From a checkpoint of a small sound classifier: 1.44M parameters, activation relu6.
Rows from block 22, named by matrix and row number. Rows with one number belong to one channel. Each number is 128 + 32 x the weight over its row's rms, rounded and kept within 0 to 255. All counts start at 0. After the name is the row's rms in percent of the matrix's.
# conv1: bottleneck pointwise conv (model.blocks.24.conv1.weight, 96x384x1x1), inputs 77-153
# conv2: growth 3x3 conv (model.blocks.24.conv2.weight, 24x96x3x3, transposed), outputs 8-15, a 3x3 kernel for each
conv1.4 099 [ 88 162 170 125  89 188 136 148 176 163 123  48  79 139  81  82 117 133  77 122 171 153 126 154 104 134 134 248 147 139 122 130  81 143 158 148  97  70 138 141 144 199 118 183 126 156 137  64 103 142 125 131 153 126 141 137 119  56 117  98 111 105 102  81 155 211 106 131 142 125 129 142 159 114 160  96  83]
conv2.4 117 [189  80 118 208 100 122 124 133 123 152 144 178 142 134 150 147 133 131 102 117 105 163 129 133 153 123 127  87 107  94  93 120 152 113 169 132 171 107 133  80 111 116 123 119 138 162 128 143  71 115 112 143 199 189 171 145 157 161 144 135 138 144 119 114 139  99 126 180 117 107 142  92]
conv1.5 101 [134 123 107 125 146 171 155 136 161 127 174 153 154  59 156  78 134 143 103  53 109 142 146 178 150 123 125 114 130 169 103 103 109 183 107 209  98 148 145 165 118 124 157  81 155 157 131 148 104 103 133 130 113   1 123  92 121  96 117 142 152 169 122 108 137  91 129  48  62 134 124  95 189  78  77 105 135]
conv2.5 118 [110 153 137 143 105 104 121 153 142 205 189 171 120 100 118 105 121 132 112  94 108 120 131 128 112 107 131 149 143 106 150 109 101 143 153 120 164 184 159 110  86 105 112 118  95 161 116 139 107 106 100 178 216 208 169 185 124  87 104 115  99 131 104 132 131 106 169 160  96  75 101 107]
conv1.6 096 [115 134  74  63  91 140 111 110 122  64 255 178 106 152 142 132 159 139 119 153 159 127 121 140 102 121 106 145 108 169 138 139 112 113 165  79 121 107 137 145 119  94 138 126 140 115 174  91 114 125 130  73 121 144 150 131 135 123 157 109 201  95 197 148 104 113 136 171 148  22 193  75 125 155 118 129 130]
conv2.6 083 [111 120  95 125 133 123 137 146 130 127 143 139 116 121 129 127 143 129  93  79  91 159 192 215 117 120 125 231 193 138  42  11  30 127 133 134  83 103  96 129 116 129 149 148 134 127  83 106 101 103 151 134 125 130 156 143 153 152 138 129 109  99 111 120 118 135 107 117 138 123 130 114]
conv1.7 101 [138 201 129  82 117  58  97 186 119 104 236 182 124 124  99 128 183  80  66 157  86  97 131 173  62 127 163 116 142 133 104 149 115 138 143 134 124 131 151 128 110  92 150 146 156  93 106 130 127 147 127 136  82 178 154 131 163 118 129 155 154 111 135 133 141 189 116 118 124 154 149 114 195 112 157  90 202]
conv2.7 102 [153 129 112 145  85  87 122 128 134 123 140 141 126 162 189 153 217 222 131 100  83 153 159 152 123  92 113 203 197 106  64  86  92  99 102  84  87 130 123 122 121 125  93 110 129 107 100  81 128 153 139 170 163 154 140 150 126 118 122 120 118 124 109 106 173 179  87 109 146  89 116 136]
conv1.8 099 [193 176 134 109  50 145 113 121  58 133 190 136 124 119 141 166 148 135  77 137 114 141 189 144  66 140 157 126 125  90 164  97 131 173 170  86 157 126 164 154 127 124 131 143  89 127 105  89 117 100 124 153  83 142 140  70 113 159 169 154 113 101  59 128 172 150 113  86 156 130 136 223  95 153 176 129 104]
conv2.8 094 [161 141 115 128 129 108 127  89 133  74  54  71 113 132 108 120 126  84 150 149 156 127 115 146  80  90  70 137 148 161 128 107 113 146 180 166  64  47  98  91 111 101 125 116 131 169 156 139 156 131 151 109 110 150 118  92 112 116 107 111 136 124 125 151 202  97  94 107  81 143 162 133]
conv1.9 105 [108 156  90 103  67 175 131 210 120 121 170 123 114  58 212 173 141  92  89 125 118 134  72 123 202 147 128 108 123 161 108 146 139 155 119 113 113 121 107  96 133 206 166 172 158 138 113  79 127 194  86 129 104 155 114 112  90 151 142  52 106  61 158  98  99 114 128 115 121 128 176 155 120  90  64 159  85]
conv2.9 100 [ 94  99 120 155 111 115 121 153 131 143 100 136 149 143 179 194 230 232 143 180 150 111 156 107 170 122 149 149  88 131 136 145  94 198 178 142 113 150 160 110  87  47 103 116 110 155 135 147 105 119 145 170 193 199 126 132 112 131  96 146 126 149 105  95 178 128 127 156 161  22  77  94]
conv1.10 103 [171 105 174 141 114 172 133 127 189 181 131  81 109 158  88  91 130  90  93 115 101 125 159 161 146 163 151 143 128 157 140 202 141 108 165 160 126 210 124 134 121 146 133 129 136 135 128 101 131 154 110 173 166 100 162 164 132 135 144 148 102 109  87 141 187 178 129 117 127  82 201 185 171 181  70 103 158]
conv2.10 101 [112 105 124 195 138 112 189 105  81 129 118 215 143 143 174 128 116 145  96  66 109 148 140 142 134 123 144 115 118  74 170 127  99  72 111 133 103 141 170 120 135 116 169 142 114 214 161 174 113 108 123  78  96 131 172 140 151 158 135  76 137 188 144 140 132 118 126 151 138 123 144 118]
conv1.11 104 [153 162  84 120 105 145 109 146 112  58 103 163 142  76 151 103 124 115  94 160  95 136  80 161 138 121 163 119 125 224 126  67 153 156 115 107  96 126  88  79 161 146  97 111 106 136  89 104 146 153  28  84 185 127 113 151 180  68 146 135  68 119  85 161 114  93  85 145 103 122  97 116 129 128  69 155 157]
conv2.11 093 [ 72  75 105  66 129 122 125 123 123 115 162 101 136 214 130 135 180 128  74  72  85 164 165 122 160 153 139 154  93  92 137 135 132 152 137 134 147 149 147  96 117  87 108 164 139 106  91 149 104 103 118 160 142 132 147 151 150 125 134 141 123  97 123 154 194  98 124 153  98 164 131  87]
conv1.12 106 [100 183  78 148 154 162 125 203 119  72 176 154  64 144 129 129 116 119  90 182 132 123 108 137 167 139 195 173 134 159 114 169 112 140 151  74 188 148 149 107 106  96 123  79 137 151 100 129 157 144 113 165 115 161 134 128 119 167 136  64 162 125 113 113 200 151  89 199 106  74 148 116 123 177  64  97 108]
conv2.12 093 [145 136 163 121  85  70 134 130 151 139 158 136 174 164 207 126 155 187 167 125 132  90 117 118 141 108 126 105 157 189 110 183 134 124 115  92 130 175 168 107  93  98  63 117 116 105  98  41 161 128 120 152 176 180  99 162 121 101   0  69 134 127 128 138 207 135 145 189  98  89 108 101]
conv1.13 103 [104 125 105 112  96 119  78 141 105 135 226  91  93 191  89  93 167  83 106 135 130 158 134 187 151 145 113 122 139 170 137 114 144 128 137 201 159 113 140 173 140 158 150 163 110 123 128  90 157 109  81 144 133 121 101 103 120 100 147 127 196 135  75 106 188 100 135 117  78  84 111  96 200 118 255  70 133]
conv2.13 121 [165  36 151 144 110 118 148 194 112 145 127 108 111 138 130 117 110 140 114 108  86 168 136 140 158 110 109 135 118 152 113 113 149 144 138 146 116 107 135  93  79 126 114 114 116 157  96 115 109 139 132 119 147 156 175 122 133 122 126  94 156 137 127 200 250 126 118 170  86  90 153 118]
conv1.14 102 [110 182 127 115 198 120 143  97  92 151 115 127 134 144 125  24 116  88 147 148 139  61 184  96  94 106 120 152 166 161 167 110 126  87  82  99  91  85 176 115 132 117 199 160 209 118 134 160 135 139  69 113  71  58 166 122 126 121 180 188 107 114  91 108 179  55 205 103 112 127 101 121 128 136 135 133 140]
conv2.14 105 [123 143 139 131 115 157 154 134 165  87 110 124 129 102 137  90 101 102 163 114 124 133 156 183 117 141 150 141 117  97 134 160 125 168 131  59  56  75 101 122 136  96 121 126 164 106 122 119 175 132 110  89 125 134  97 118 127 183 155  89  95  85  93 129 106  92  58  84 122 141 146 148]
conv1.15 098 [147 163 119 128 101 109 108  98 143 174 167 142 168 170 145  94 201 165 153 146  51  80 113 147 130 140 145  86 140 142 111 142 141  92 102 108  91 106 131 141 111 131 119 125 115 136 161 133 108  88  77 162 108 180 125 111 162 168  91 157 152 180 217  89 100 142  83 127  98 139 113 194  93 124 192 122 140]
conv2.15 102 [142 112  98 154 152 119  50 107 175 131 169 147 121 139 152  96  76  83 126 125 146 131 137 153 126 146 160 186 173 107 125  93  67 109 132 104  96 104  95 119 115 134 109 127 142 100 114 106 153 144 196  78  64  64 157 166 139 154 151 112 117 120 163 109 137 121 116 120 118 116 129 123]
conv1.16 104 [171 120 149 168 108 120 134 103  93 147 183 150  73 150 129 156 156 112 225 127 127 131 127 115 146  94 112 111 194 117 105  88 135 155 103 143 127 193 117 170 155 134  83 134  69 148 121 167 185 105 137 111 154 179 150  97 122 125 108 186 195 141 133  97 190 113  95 118 106 152 125 124 138 124 174 145 114]
conv2.16 102 [102 165 108  95 145 125 117 116 123 101 101 110 125 138 128 106 117 115  96  95  91 143 153 165 135 128 132 255 217 153 139 100  71  64  92  87 119 138 115 130 149 145 126 128 107 176 129 122 151 123  97  83  93 109 125  98 114 136 146 149 132 116 115  78  83 108 133  99 126 123 124 110]
conv1.17 100 [ 98 138 117 101 136  90 131 116  88  85  89 135 106  66 243 174 129  67 139  94 123 122 131  86  94 122 138 167  80 156  91 123 137 124 101 161  53  63 122 141 151 160  90 124  84 146 141 112 129 124 145 129  91 131 134  70 239 125 145 217 112 163 154  88 132 149 126  90 137 134 132 117 125 122 220 146 158]
conv2.17 086 [148  95 121 129 121 123 126 142 165 129  97 140 147 121 112 114  99  66 148 157 144 109 160 137  79  87 123 100 121 123 103 116 114 119  99 130  98 117 119 103 123 136  62  75 108 179 112 119 155 133 114 119  82 119 134 100  91 121  89  97  97  65  99 149 211 120  74 133 130  56 109  96]
conv1.18 100 [123 192  93 100 128 154 215 255 124 184  57  55  86 101 132 111 161 161  99 119 103 143 125 162 179 128 112 115 180 123 118 130 145 105 146 116 170 154 120 130 120  93 123 110 102 108  95 127 139 142 136 131 186 112 109 128  82 120 131 143 122  87 120 123  88 116 129 117 178 104  98 158 167 106 149 155 113]
conv2.18 093 [ 84 101 162 116 131 144 156 148 188 150 156 158 106  99 114 137 115 113 129 128 130 117 126 127 182 163 136 154 126 141 139 196 184 119 110 111 122 138 115  94  93  58 117 128 114 125 130 144  97  83 128 119 167 221 117 171 137  80  87 178 158 134 120  94 115  70 163 162  94 100  90  73]
conv1.19 102 [117 129 153 146  39 120  98 103 147 126 130 134 125  76 182 146 159 123 120 193 128 167 121 109 120 168 168 115 122 105 122 200 138 115 190 128 154 162 150 107 139 102 162 121 151 150  95 132 171 140 100 188 164 147 111 182 112 117 108 118 146 125 108 172 114 181 130 125 169 127  48 100 124 128  62 116 158]
conv2.19 098 [106 144 131 172 179  91 152 145  77  52 128 137 149 174 145 119 122 136 150 172 132 119 154 222 129 143 137 181 141  82 150 133 168 136  82  73  95 155 135 172 192 142  96 115  65 135 109 118  94 147 155 178 134 166 125 121 143 179 182 134 104  93  96 152 162 182 103 148 126 133 155 124]
conv1.20 100 [ 64   9 127 103 138 111 102 129 175 173 161 143 142 167  84  97  78 121  76 135 146 131 149 114 182 100  96 142 117  80 130 107 117 145 178 109 126  99 119 132 157 151 109  97 120 196 100  81 165 101 123 106 147 105 114 171  72 104 104 136 150 119 140 121 134  83  22 103 122 178 144 116 114  97 128 124 151]
conv2.20 070 [116 119 103 132 136 120 160 131 150 105 100 124 108 115 132  92  82  94 106  84  59 132 152 170  96 110  97 151 165  84  67  43  14 172 146 131  72  97  75 116 134 131 125 138 147 192 138 114 123 128 152 113 119 125 113  99 109 148 148 113 129 103 102  97 143 119  52 125 143 109 130 160]
conv1.21 099 [221  59 141 140 161 108  87  75 199 153  34 158 122 177 130 185 155 135 124 118 156 128 108  41 126 114 103  94 121 114 137 132 128 101  98 127 115 142 159 182 104  98 118  62 180 135 134 137 107 109 101 100 117  65 124 123 143 144 202  79 166 143 109  88 130  55  84 101  94 127 132 118 102 112  57 153  86]
conv2.21 119 [121 145 122 107 159 126 177 131 101  96  95  52  81 111  99  75 131 149  62  75 137 100 113 142 100 133 114 127 127  84 170 158  91 135 108 132  41  86 148 113 136 155 189 228 140 112 140 157 111 122 122  98 108 127 155 127 154 125 131 128 227 248 186  81  91 101  78 133 191  94 100 126]
conv1.22 099 [111  89  86  83 192 126 150 132 152 123 111  98  82 133 125 127 132 150  80 112 129 125  44 177 108 158 113 157 135 121 101 107 152 150 141 126 146 133  79  95 121 148 137  98 123 119 143 101 142  90 128 120  92 120  86 182 116 138  86 134 148 180 122 108 110 110 157 149 186 105 150 162 131  95 209 156 119]
conv2.22 102 [166 112 143 126 127 129 159 124 126  80  81 129  61  91 118  79  49   6 113 106  98 143 133 133 163 171 139 109 164 184 104 177 172 119 128 140 146 152 145 130 128 111 221 185 129 105 126 134 149 139 122  78  85  89 134 119 120  80 106 111 183 243 170 128 134 100 136 114 101  84 124 143]
conv1.23 103 [121 161 131  99 147 179 123 123 140 101  77 140  91 104 182 114  69 126  86 154 144 150 192 190 115  97 113 135 129  93 146 175 113 152 109 164 102 148 162 158 113 119  89  78 205  92 191 113 160  99 133 155 100  80 148  82 147 138 223 185 119 140  89 173 129 195  44 111 118  97  44 136 128 211  67  81 100]
conv2.23 101 [105 147 156 202 145 109 194 107  93  85 110 109 160 158 155 126 138 145 213 182 174 104 141 172 116 149 137 131 142 138 166 157 141 111  92  59  72 101 129 125 111  88 111  80  88 109 100 150 139 120 160 124 140 134  76 104 124 169 122 104 107 109 122 141 140 141 141 133 112 118 149 116]
conv1.24 106 [154 150 200 126 106 117  58  72 147  79 127 132 122 150  91 172 170 102  91 119 148  72 155 118 164  89 171 123 130 159 141 163 119  96 110  66 154 139 154 184 122 147 130  84 128  79  93 123 135 130 152 169 160 111 139 105  70 187  58 152 154 140 123 134 117 111  89 172 123 127  67 102  18  75  60 139  98]
conv2.24 111 [ 53  99 125  99 139 136 117 135 132 171 144 137 111 118  93 123 151 123  48  76  98  86 109 108  85 128 144 122 104 116 133 137  93 107 103 120 150 150 153  86  96 125 144 106  75 143 215 156 139 139 112 113 153 177 132 123 110 132 149 125 170 203 160  42 127 118 116 107 113 108 126 141]
conv1.25 096 [157 221 148 165 105  98 115 132  47 111  79 152 144 148 134 186 123  91 224 127 139  89 141 108 130 126 119 129 140  90 111 125 165 142 128 174 131 189  91 140 119 152  86 112 157 175 142 199 169 115 128 120 178 162 110 100 140 171 111 131 130 147 151 114 161 126 112  84 114 119 162 113 132 227 119 144 134]
conv2.25 102 [101 148 114 135 153 138 142 121 109 123 161 132 158 156 181 118 104  98 119 154 146  92 132 143  73  93 141 155 127  61 136 162 155  89 100  85 120 116 117 130 125 123 110 131 141 120 115  69 135 115 102 116  85  51 131 122 117 127 109 108  99 107 200  75  70 112 110 158 153  71  85  87]
conv1.26 096 [124 179 142 119  68 119 129 117 195 135 172 116 165 114 185 116 140 120  95 139  85 109  89 105  91 158 197 199  97 138 117 131 146  96 134 143 114 141 154 140 161 142 132  86 166 115 144 105 136  69 154 142  74 126 116 120 148  78 130 104 114 119 106  89 104 142 212 170 169 145 121 115 117  74 136 117 140]
conv2.26 122 [133 132 118 160 127  96 179 133 117   0  49  78 125 181 168 120 128 124  98  97 106 128 120 130 167 157 145 125 171  98 189 139 115 145 123  95  57  86 126 158 113 126 182 143  96  94 107 108 133 131 130 114 108 106 122 106 135 145 121 109 162 141 107 140 184 184  76  87 136  93 110 134]
conv1.27 102 [132 111  95 182 134 130 136 134  76 105 105 130 197 170  94 132 126 130 132 172 106 127 135 100 142 140 174 175 115 141 129 207 118 148  90 114  76 132 119  93 129  97 129 121 139 128 129 128 144 140 173 149 138 107 128 126 150 159 108 137 123 146 117  92  94 241 103 157 184 157 167 124 126 116 118 131 186]
conv2.27 124 [255 103 129 250  91  89 110 111 110 126 130 143 147 145 173 120 115 111  97  94 112 125 104 113 133 107 110 113  99 108 118 103 107 136 138 154 205 154 182 126 109 113 140 123 113 122 112 124 102  97  98 189 150 116 198 154 130 121 126 110 108 123 110 110 167 178  83 120 150 134 122 122]
conv1.28 098 [157  61 109 130 127 170  96 122 131  37 133 145 195  91 152 118 135 104 128 137 124 151 115 105 101 115 138 156 110 111 129 225 137 140 154 129 135 130 129 123 138 215 161  85 172 128 191 173 123 131 136 134 125 137 124 130 132 132 101 174 132 105 112  92 162 152  69 136 144 160 153 185 218 170 128 126 133]
conv2.28 120 [117 137 134 162 156  91 138 119 103  62  78  70 139 132 130 112 107  84 124 151 163  93 125 183 107 135 123 135 110 117 123 120 113 130 150 102  74  76  72 132 130 109  96 106 102 123  76  68 155 138 159  85 120 103  87  82 168 155 133 137 127 115  98 168 182 153  81  89 126 178 175 142]
conv1.29 098 [ 96 100 130 126 111 141  90 116  95   6 118 157 163 136 123 227 197 146 142 116 120 105 191  85 101 173  38 114 104 129 188 158 116 100 120  79  95 152 151 119 127  96 159  89 124  73  90 132 104  98 112  91 101  72 160 125 193 187 102 109 151 118 127 133 113 174 183  74  75 145  59 100 192 108 164  83 136]
conv2.29 087 [255 106 112 173 120 106 125 127  93 125 111  99 114 123  95 112 103  71  72 128 148 106  72 112 117  92  96 106  79 123 146 105 111  87 132 158 220 141 183  91  95 150 192 147 172 118 113 138 128 118 132 117  86  96 166 124 115 133  95  60 154 134 134 111 142 151  68 121 127 106  99  78]
conv1.30 099 [165 162  49 145 160 156  89 123 207 138 144  93  85 133 105 125 210 169  64 115 162 110 140 158 143 126 119 152 110 129 124 115 121 105  52 137 161 110 151 117 113  75 105 159 166 112  85 106 109 115  62 188 128 107 131 115 122 138 140 103 125 138 121 140 173 214 154 133 138 104 119 106 146  75 181  43 167]
conv2.30 089 [101 140 162  97 147 176 135 154 119 129 153 126 104  89  90  95 103  95  57  55 118 111  82 123 137 192 217 135 106  96 157 137 148  96  98 122 123 130 163 111 114 131 181 186 160 109 135 169 130 109 127 135 105 128 172 168 150  87  98 104 156 209 170  61  85  89 123 137 110  78 113  91]
conv1.31 092 [ 80 160 178 111  47 156 136 138 116 174 201 225 128 132  95 106  62  87 180 119 131 146 157 149 117 128 111 177 128 137  68 115 176 133  96  97 149 117  96 141 149 109 107 109 148 155 186 181 150 115  97 130 171 111 139 169 238 175 138 122 171 154 164 119 122 185 136 150  72 137 128 163 146 149 135  56 123]
conv2.31 094 [128  99 111 181 120 118 127 127 136 103 121 139 118 121 170 104 118 158  95 109  93 159 186 172 136 161 174 194 182 103  95 102 113  85  99  63 166 153 131 139 128 128 115 118 125 132 106  92 107 124  90 119 128 106 138 120 112 202 219 145 101 112 123  89 112 137  95 121 165 135 126 125]
conv1.32 099 [ 86 137  80 133 133 146 107  97  74  94 124 122 151 120 103 140 113  90 126 142 144 150 138  71 129 146  75 117 136 108 154 116  69 116 125 117 122 150 156 109 135 101 104 133 202 114 128 175  70 118 163 167 133  98 104 102 149 132 127  81 161 124 131 128 122 101  48 140 147 170 110 118 118  95 120 169 164]
conv2.32 102 [222  75 132 163 115 132 111 103 131 138 106 120 123 123 111  37  41  57  98 112 109 126  88  72 118  98  94 123 118 128 123 122 107 108 111 125 218 139 128 121 110 137 134 127 157 124  98 103 101 131 106 104  70  62 158 129 111 133 147 119  86 140 154  54  86 132  78 130 128  92 113 101]
conv1.33 100 [122  60  91 152 190 166 151 123 177  92 125 140 110 198 109  68  84 114  63 139 131 129 189 162 155 103  95 118 134 113 106 108 171 136 140 138 138 110 159  79 118 133 141  96 157 130 128 146 136 135 137 131 182 141 135 116 206 158 161 147  86 146 134 124 109 120 152 114 245 115 118 150 121 117 132 149 158]
conv2.33 094 [ 56  84 113 113 143 149 161 148 111  80 109 127 122 153 204 128 102  73  87  91  99 119 123 138 153 151 155 103 163 179 159 150 132 134 124 116 137 166 194 114 129 153 197 163  94  84 126 170 130 122 118 134 123  97 136 151 154 106  85 122 200 230 116 130 150 134 112  95 115  93 125 151]
conv1.34 101 [108 152 142  78 125 130 143 183 168 199 179 131  75 204 180 193  50 188 137 116 162 127 103 136 157 102 121 122  90 124 139 137  73  77 122 145  99 115 133 103 132 112  72 149  58 120 122 139 127 127 140 121 110 127 135 118 156  55 126 122 160 154 120 156 133  92  99 121  95  77 175 137 112 134  79 126  41]
conv2.34 118 [161 175 113 159 121 118 135 123 129 172 179 174 130 123 134 108 125 141  81  20  80 129 146 128 135 118 151 207 237 166  78  98  89 121 130 111 137 166 146  87  89 117 108 111 136 134 129 110 102 105 107 143 169 157 158 213 112  95 112 135 115 128 124 130 166 165 161 177 150 116 131  94]
conv1.35 102 [163 126 109 134 120 106 139 131 121  10 255 133 143 129 183 134  70 116 116 127 106 116 112 136 156 121 160 151 108  92 145 149 145 118 106  50 103 108 130  89 115  96 187 113 111  93 126 131 136 146 153 131 139 182 162 142 172 141  84 125  64 135 130 161  85 143  89 144 138  91  82 125  65  55 106 141 157]
conv2.35 104 [162  73 146 146 136 106 118 132 122 110 108  59 149 158 158 145 126 141  81 145 113 173 176 189 128  92 106 186 142 111  77  65  92 115 134 135 108 121 134 119 100 139 136 130 132  98  99  34 113 181 156 170 156 180 164 126 110 180 190 149 135 133 121 130 195 223 108 125 107 125 139 115]
conv1.36 097 [119 100 114 110 202 114 130 158  52 161 117  93 152  44 175 145  83 133  40  50  80 192 111  84 132  99 105 131  94 103 135 201 118 136 122 119 106 140 122 129 143 176 107 160 116 171 129 130 126 188 129 118 109 131 132 106 179 145 116 119  86 136  85 108  36 105  95 121  82  60 140 126  96 111 134 147 141]
conv2.36 084 [ 77  83 117 122 147 122 125 137 135  62  87 122 141 194 193 169 228 197 153 130 126 153 151 142 106 121 125  95  90 112 118 136 108 146 136 126 124 126 163 120 123  98  66  73  82 149 157 139 130 122 100 129 139 154 107 115 103 138 145 159 139 112 135 132 186 185  76 107 183  81  90 127]
conv1.37 098 [196 153 109 140 175 149 119 164 102 189 167 142 149 130 140 117 154 101 131 202  86 109 145 134 135 148 125  84 138 113 155 142 100 129  79 169 142 103 191 120 121 135 157  86 120 165 115 102 138 113 110 171 126 127 155 110 139 154 149 135 144 155 100 135 115 125 179  83 135 120 133 116 152 138 196 118 115]
conv2.37 093 [ 96 115  82 133 120 116 152 123 132 133 150 167 120 135 145  90 134 141 115 116 101 153 147 168 136 175 155 165 178 139  76  64  74 110  69 104 101 144 113 134 127 100 114 106 102 167 127 111 121 146 109  77 101 101 147 147 130 143 182 114  95  70  85  92 102 139  73  85 125 158 119 112]
conv1.38 097 [130  81 137 147  69  85  64  81 133 134 144 122 119 134 109  87  74 108 192 116 127 108 105  97 101  90 109 133 122 121 129 110 133 167 133 143  97  89 122 118 134  87  41 116  55 116 130 102 152 131 142 154 132 168 112 121  97 114 140 119 154 143 162 104 122 120 156 136 132 135 148 168 101 123 167 182 153]
conv2.38 110 [205  82  79 155 116 128 132 108 128 209 192 144 126 115 122  94  90  77 114 113  81 166 183 160 117  84  97 204 145  87 110  73  98  86 134 120 147 120 110 162 163 150 102 115 140 152 132 153 123 125 141 124  99  77 148 126 104 164 157 122 107  60 111  76 143 132 126 171 158 150 123  83]
conv1.39 106 [149  81  79 113 125  34 125 143  32 178 127  58 196 144 147 147  92 100 149 128 132 124 100  97 149 107  96 127 122 111 127 119 150 141 148 170 110 169 105 137 128 177 121 129 102 119  93  84 138 108 163 129 108  77 110 106 112 143 126 107 118 104 176 135 111 172 108 132 153 156 118 153 106 195 209 185  61]
conv2.39 091 [164  81  55 176 118 103  79 131  77 178 177 195 116 112 115 107  89  71 106  51  95 106 129 138  92  75 159 120 122 165 129 134 124  83  85 125 167 163 147 115 101 119 142 115 112 202 166 160 100  99  83 165 146 177 159 158  90  97  73 112  84  83  75 145 166 155 142 172 117 104 136 104]
conv1.40 105 [ 79 116 148 150 133 116 150 137 108  87 115 121 140 139 116 101 118 147 126 182 141 151 128  77  52 136  82 130 128 195 132 141 147 142 170 106 101 154  68 139 142 181 125 119 116 143 112 102 136 124  93 127 148  54 119 156 139 131 107 144 143  98 153 128 133 142 124 110 138 141  51 156 178  74  89  98 120]
conv2.40 112 [109 115 129 114 169 116 157 176 165 105 133 111 108 113 130  83  75  72 158 174 156 126 151 203 112 111 124 156 141 134 122 120 116 164 195 120  38  78  79 124 135 133  75 119 123 116 124 120 147 176 199  99  87 103  87  74 129 118 118 111 119  95  93 144 154  99 116 117  94 177 153 131]
conv1.41 097 [157 121 135 143 163 121 124  65 209 131 115 154 106 156 122 114 162  70  79 129 133 130 145 114 124  93 108 121  79 122 126 140 163 131 129 131 112  98 118 120 140 117 167 133  59  93  40 168 145 116 134 106 119 137 121 157  90 127  98 115  89  46 116 162  64  42 205 158 147 163 129 107  86 116  98 112 119]
conv2.41 101 [147 181 110 142 166 117 186 175 119  50  84  84  75 141 143  69  91  96  70  57 106 125 118 160 144 180 177  98 129 101 128 114 131 112  86  68  89 106 142 143 131 126 198 199 123 116 113 113 130 153 138 102 126 134 106  94 130 142 159 152 158 204 129 100 147 152  98 100 176  95 112 122]
conv1.42 092 [132 126 170 112 128 118 188  93  98 248 128 115 159  84 140 190 148 127 191 122 155 169 125 113 105 138 120 158 142 107 111 108 117 143 120 129 129 107 132 160 130 133 188 123 139 150 102 119 112 134 133 137 136 105 121  73 117 137 118 116 197 128 123 156 170 141 122  41 214 127 123  50 168 203  67  79 190]
conv2.42 098 [105 126  72 119 101 105 142 110 117 132 187 196 134 130 147 106  58 102 118 138 148 141 158 188 128 106 184 146 138 122 125 129 119 121 128  99 122 130 104 138 136 142  94 116 155 145 131 132 121 129 158  91  73  90 142 121 118 150 183 140  74  79 174 107 106 122  93 157 147 138 110  55]
conv1.43 107 [137 119 116 125 155 111 119 109 204 185 112 125 131 187 145  95  69 119 190 117 178 123  98 180 108 107  49  95 126 142 129 136 135 176 105  79 149  85 142 114 167 105 105 104 138 125 123  92 131 158 152 112 150  68 130 153 147  98 109 169  99 123 145 123 132 162 130 122 255 102 177  41 171 124  51 118 129]
conv2.43 105 [114  86 133 112 141 153 255 160  97  82 163 130  81  80 106 118 124 150 125 114 118 151 123 130 130 146 154 121 153 139 135 140 130 165 160 149  83 114 131 146 161 158 103  96  95 119 140 173 125 128 131 132  85 106 103 117 137  87 162 169 125  90  59 136  78  91  67 112  89 159 188 135]
conv1.44 098 [154 131 154 101 134 109 116 161 149 187 107  88 145 175 180 160 141  84 161  32 125 162 136  87 123 109  86 195 123 119 155 150 116 144 126 117  94 151 111 152 127 131 122 127 120  85 178  34  96 133 142 110 133 118 136 191 164 114 102 132 152 166 125 116 130 143 145 140 234 128 241 162  52 112  91 128 124]
conv2.44 114 [218  57  67 203 121 116 134 143  97 141 136 192 162 158 172 146 118 139 121 142 127 151 164 154 140 104  84 121 122 156  70  79  93 125 146 151 134 102 116 127 113 139 134 134 166 154 117 115  85 113 142 152 127 122 177 128 131 130 137 109 115 111  99 123 135 124 101 162 157  97 126  72]
conv1.45 095 [ 98 101 117  88  81 133 119 124  99 139 131 142 136 114 165 227 108 141 230 154 133 113 163 122 115 116 150  94 148 109 120  77 124 180 183 108 208 123 107  89 151 138 138 145 126 147  88 107 100 104 129 116 130 124 117 150 121 123 156 138  87 126 217 106 177 180  72 135 124 125 148 162 149 134 194 175 155]
conv2.45 098 [125 129 147 148 129 137 166 128 123 110 141 162 142 147 116 128 118  85 110 116 121 116 100  76  62  39  98 124 144 129 134 145 150  90  94 123  96 129 122 117 110  91 126 135 147 214 161 152  99 127 141  89  65  80 106 107 102 110 113 121 112 146 200 114 109  98 119 178 159  95 107  56]
conv1.46 099 [114  73 113 109 116 155 120 171 121 105  48 130  47 114 133 184 119 128 198 147 121 109 125 108 132 112 160 170  93  93 111 105 131  90  97  73 121  68 138  87 135 177 185 129 160 113 156 126 134 118  80 133 148  84 112 129 159  97 134  60 141 128  62 136 115 105 171 191 155 127 142 147  93 123 141 151 154]
conv2.46 100 [178 137 121 167 102  95 124 102 125  95 117 142 138 130 131  86 122 131  35  37  37 111 107 119 137 163 169 105 109  96 104 150 126  87  81  72 213 152 134 131 121 100 131 107 118 117 107  80  98  90  95 155 163 166 139 136 128 140 132 162  81  87  71  89 116 158 124 128 150 141 143  86]
conv1.47 100 [160  29 134 138 102  81 135 102 146 131 160 133 132 170  98 129 154 135 129  83 107 108 166 134  81 167  64  96 167 133 105  92  83  32 177 143 125 113 165 140 127 152 115 126 179 110 100  77  84 108 104 105 139  54  73 160 158 103  34 117 130 119 144  97 117 192 120 108 111 126 101  94 190 169 203 183 106]
conv2.47 114 [141 107  88 127 131  93 102 200 161 112 130 119 101 141 122  89  78  78 133 128 150 109 113 128 113 123 145 152 120 107 149  95 134 128  95 104  72 100 113 138 127 139 150 163 173 124 122 103 133 139 138  97  71 109 126  94 109 100  79  79 179 141 157 142 170 158  53  56 104  68 123 157]
conv1.48 097 [ 96 183 139 147  99 166 115 172 114 114 139 110 151 140 106 120  61 132 110 155 127 138  81 165  78 112 141 142 120 141 107 121 160  78  46 200 137 130 113 154 124 125 111 147 158 167 201 139 124 112  80 181 116  55 133 129 142 168 197 131 232 143 123 103 155 157 154 105  98  82 122 113 108 142  81 141 143]
conv2.48 113 [ 77 127 137 133 153 146 130 128 129 146 143 134 117  96 136 114 102 123 119 131 132 110 136 132 135 151 200 163 117  47 120 131 142 104 107  72 135 130 132 106 110 105  91 119 139 107 118 111 117 102 123 125 151 151 127 114  90 160 155 173 133 120 133  90 131 119 113 130 141 111  93 118]
conv1.49 095 [154 198 120  97  92 174 158 172 125 131  90 144 127 121 124 152  68 180  80  89 124 145 160 116 155 124 158 167 111 145 135 159 125  81 114 143 122 129 138 155 118 120 148 117 137 143 120 117 129  93 120 134 100 162 148 121 164  98  60 115  31 170  71 111 146  49 162 135 139 110  95  77 114 127 124 107 157]
conv2.49 088 [ 96 109 136 110 118 111 116 112 130  81 117 127 101  97 152  81  84  99 136 130 130 154 167 138 164 148 160 177 135 141 157 132 164 121  92 105 165 146 154  81 112  85  60 122 139 129  74  70  77 106  72 153 189 162 156 164 117 103  77  96 140 157 137  95 147  87 148 166 113 130 120  80]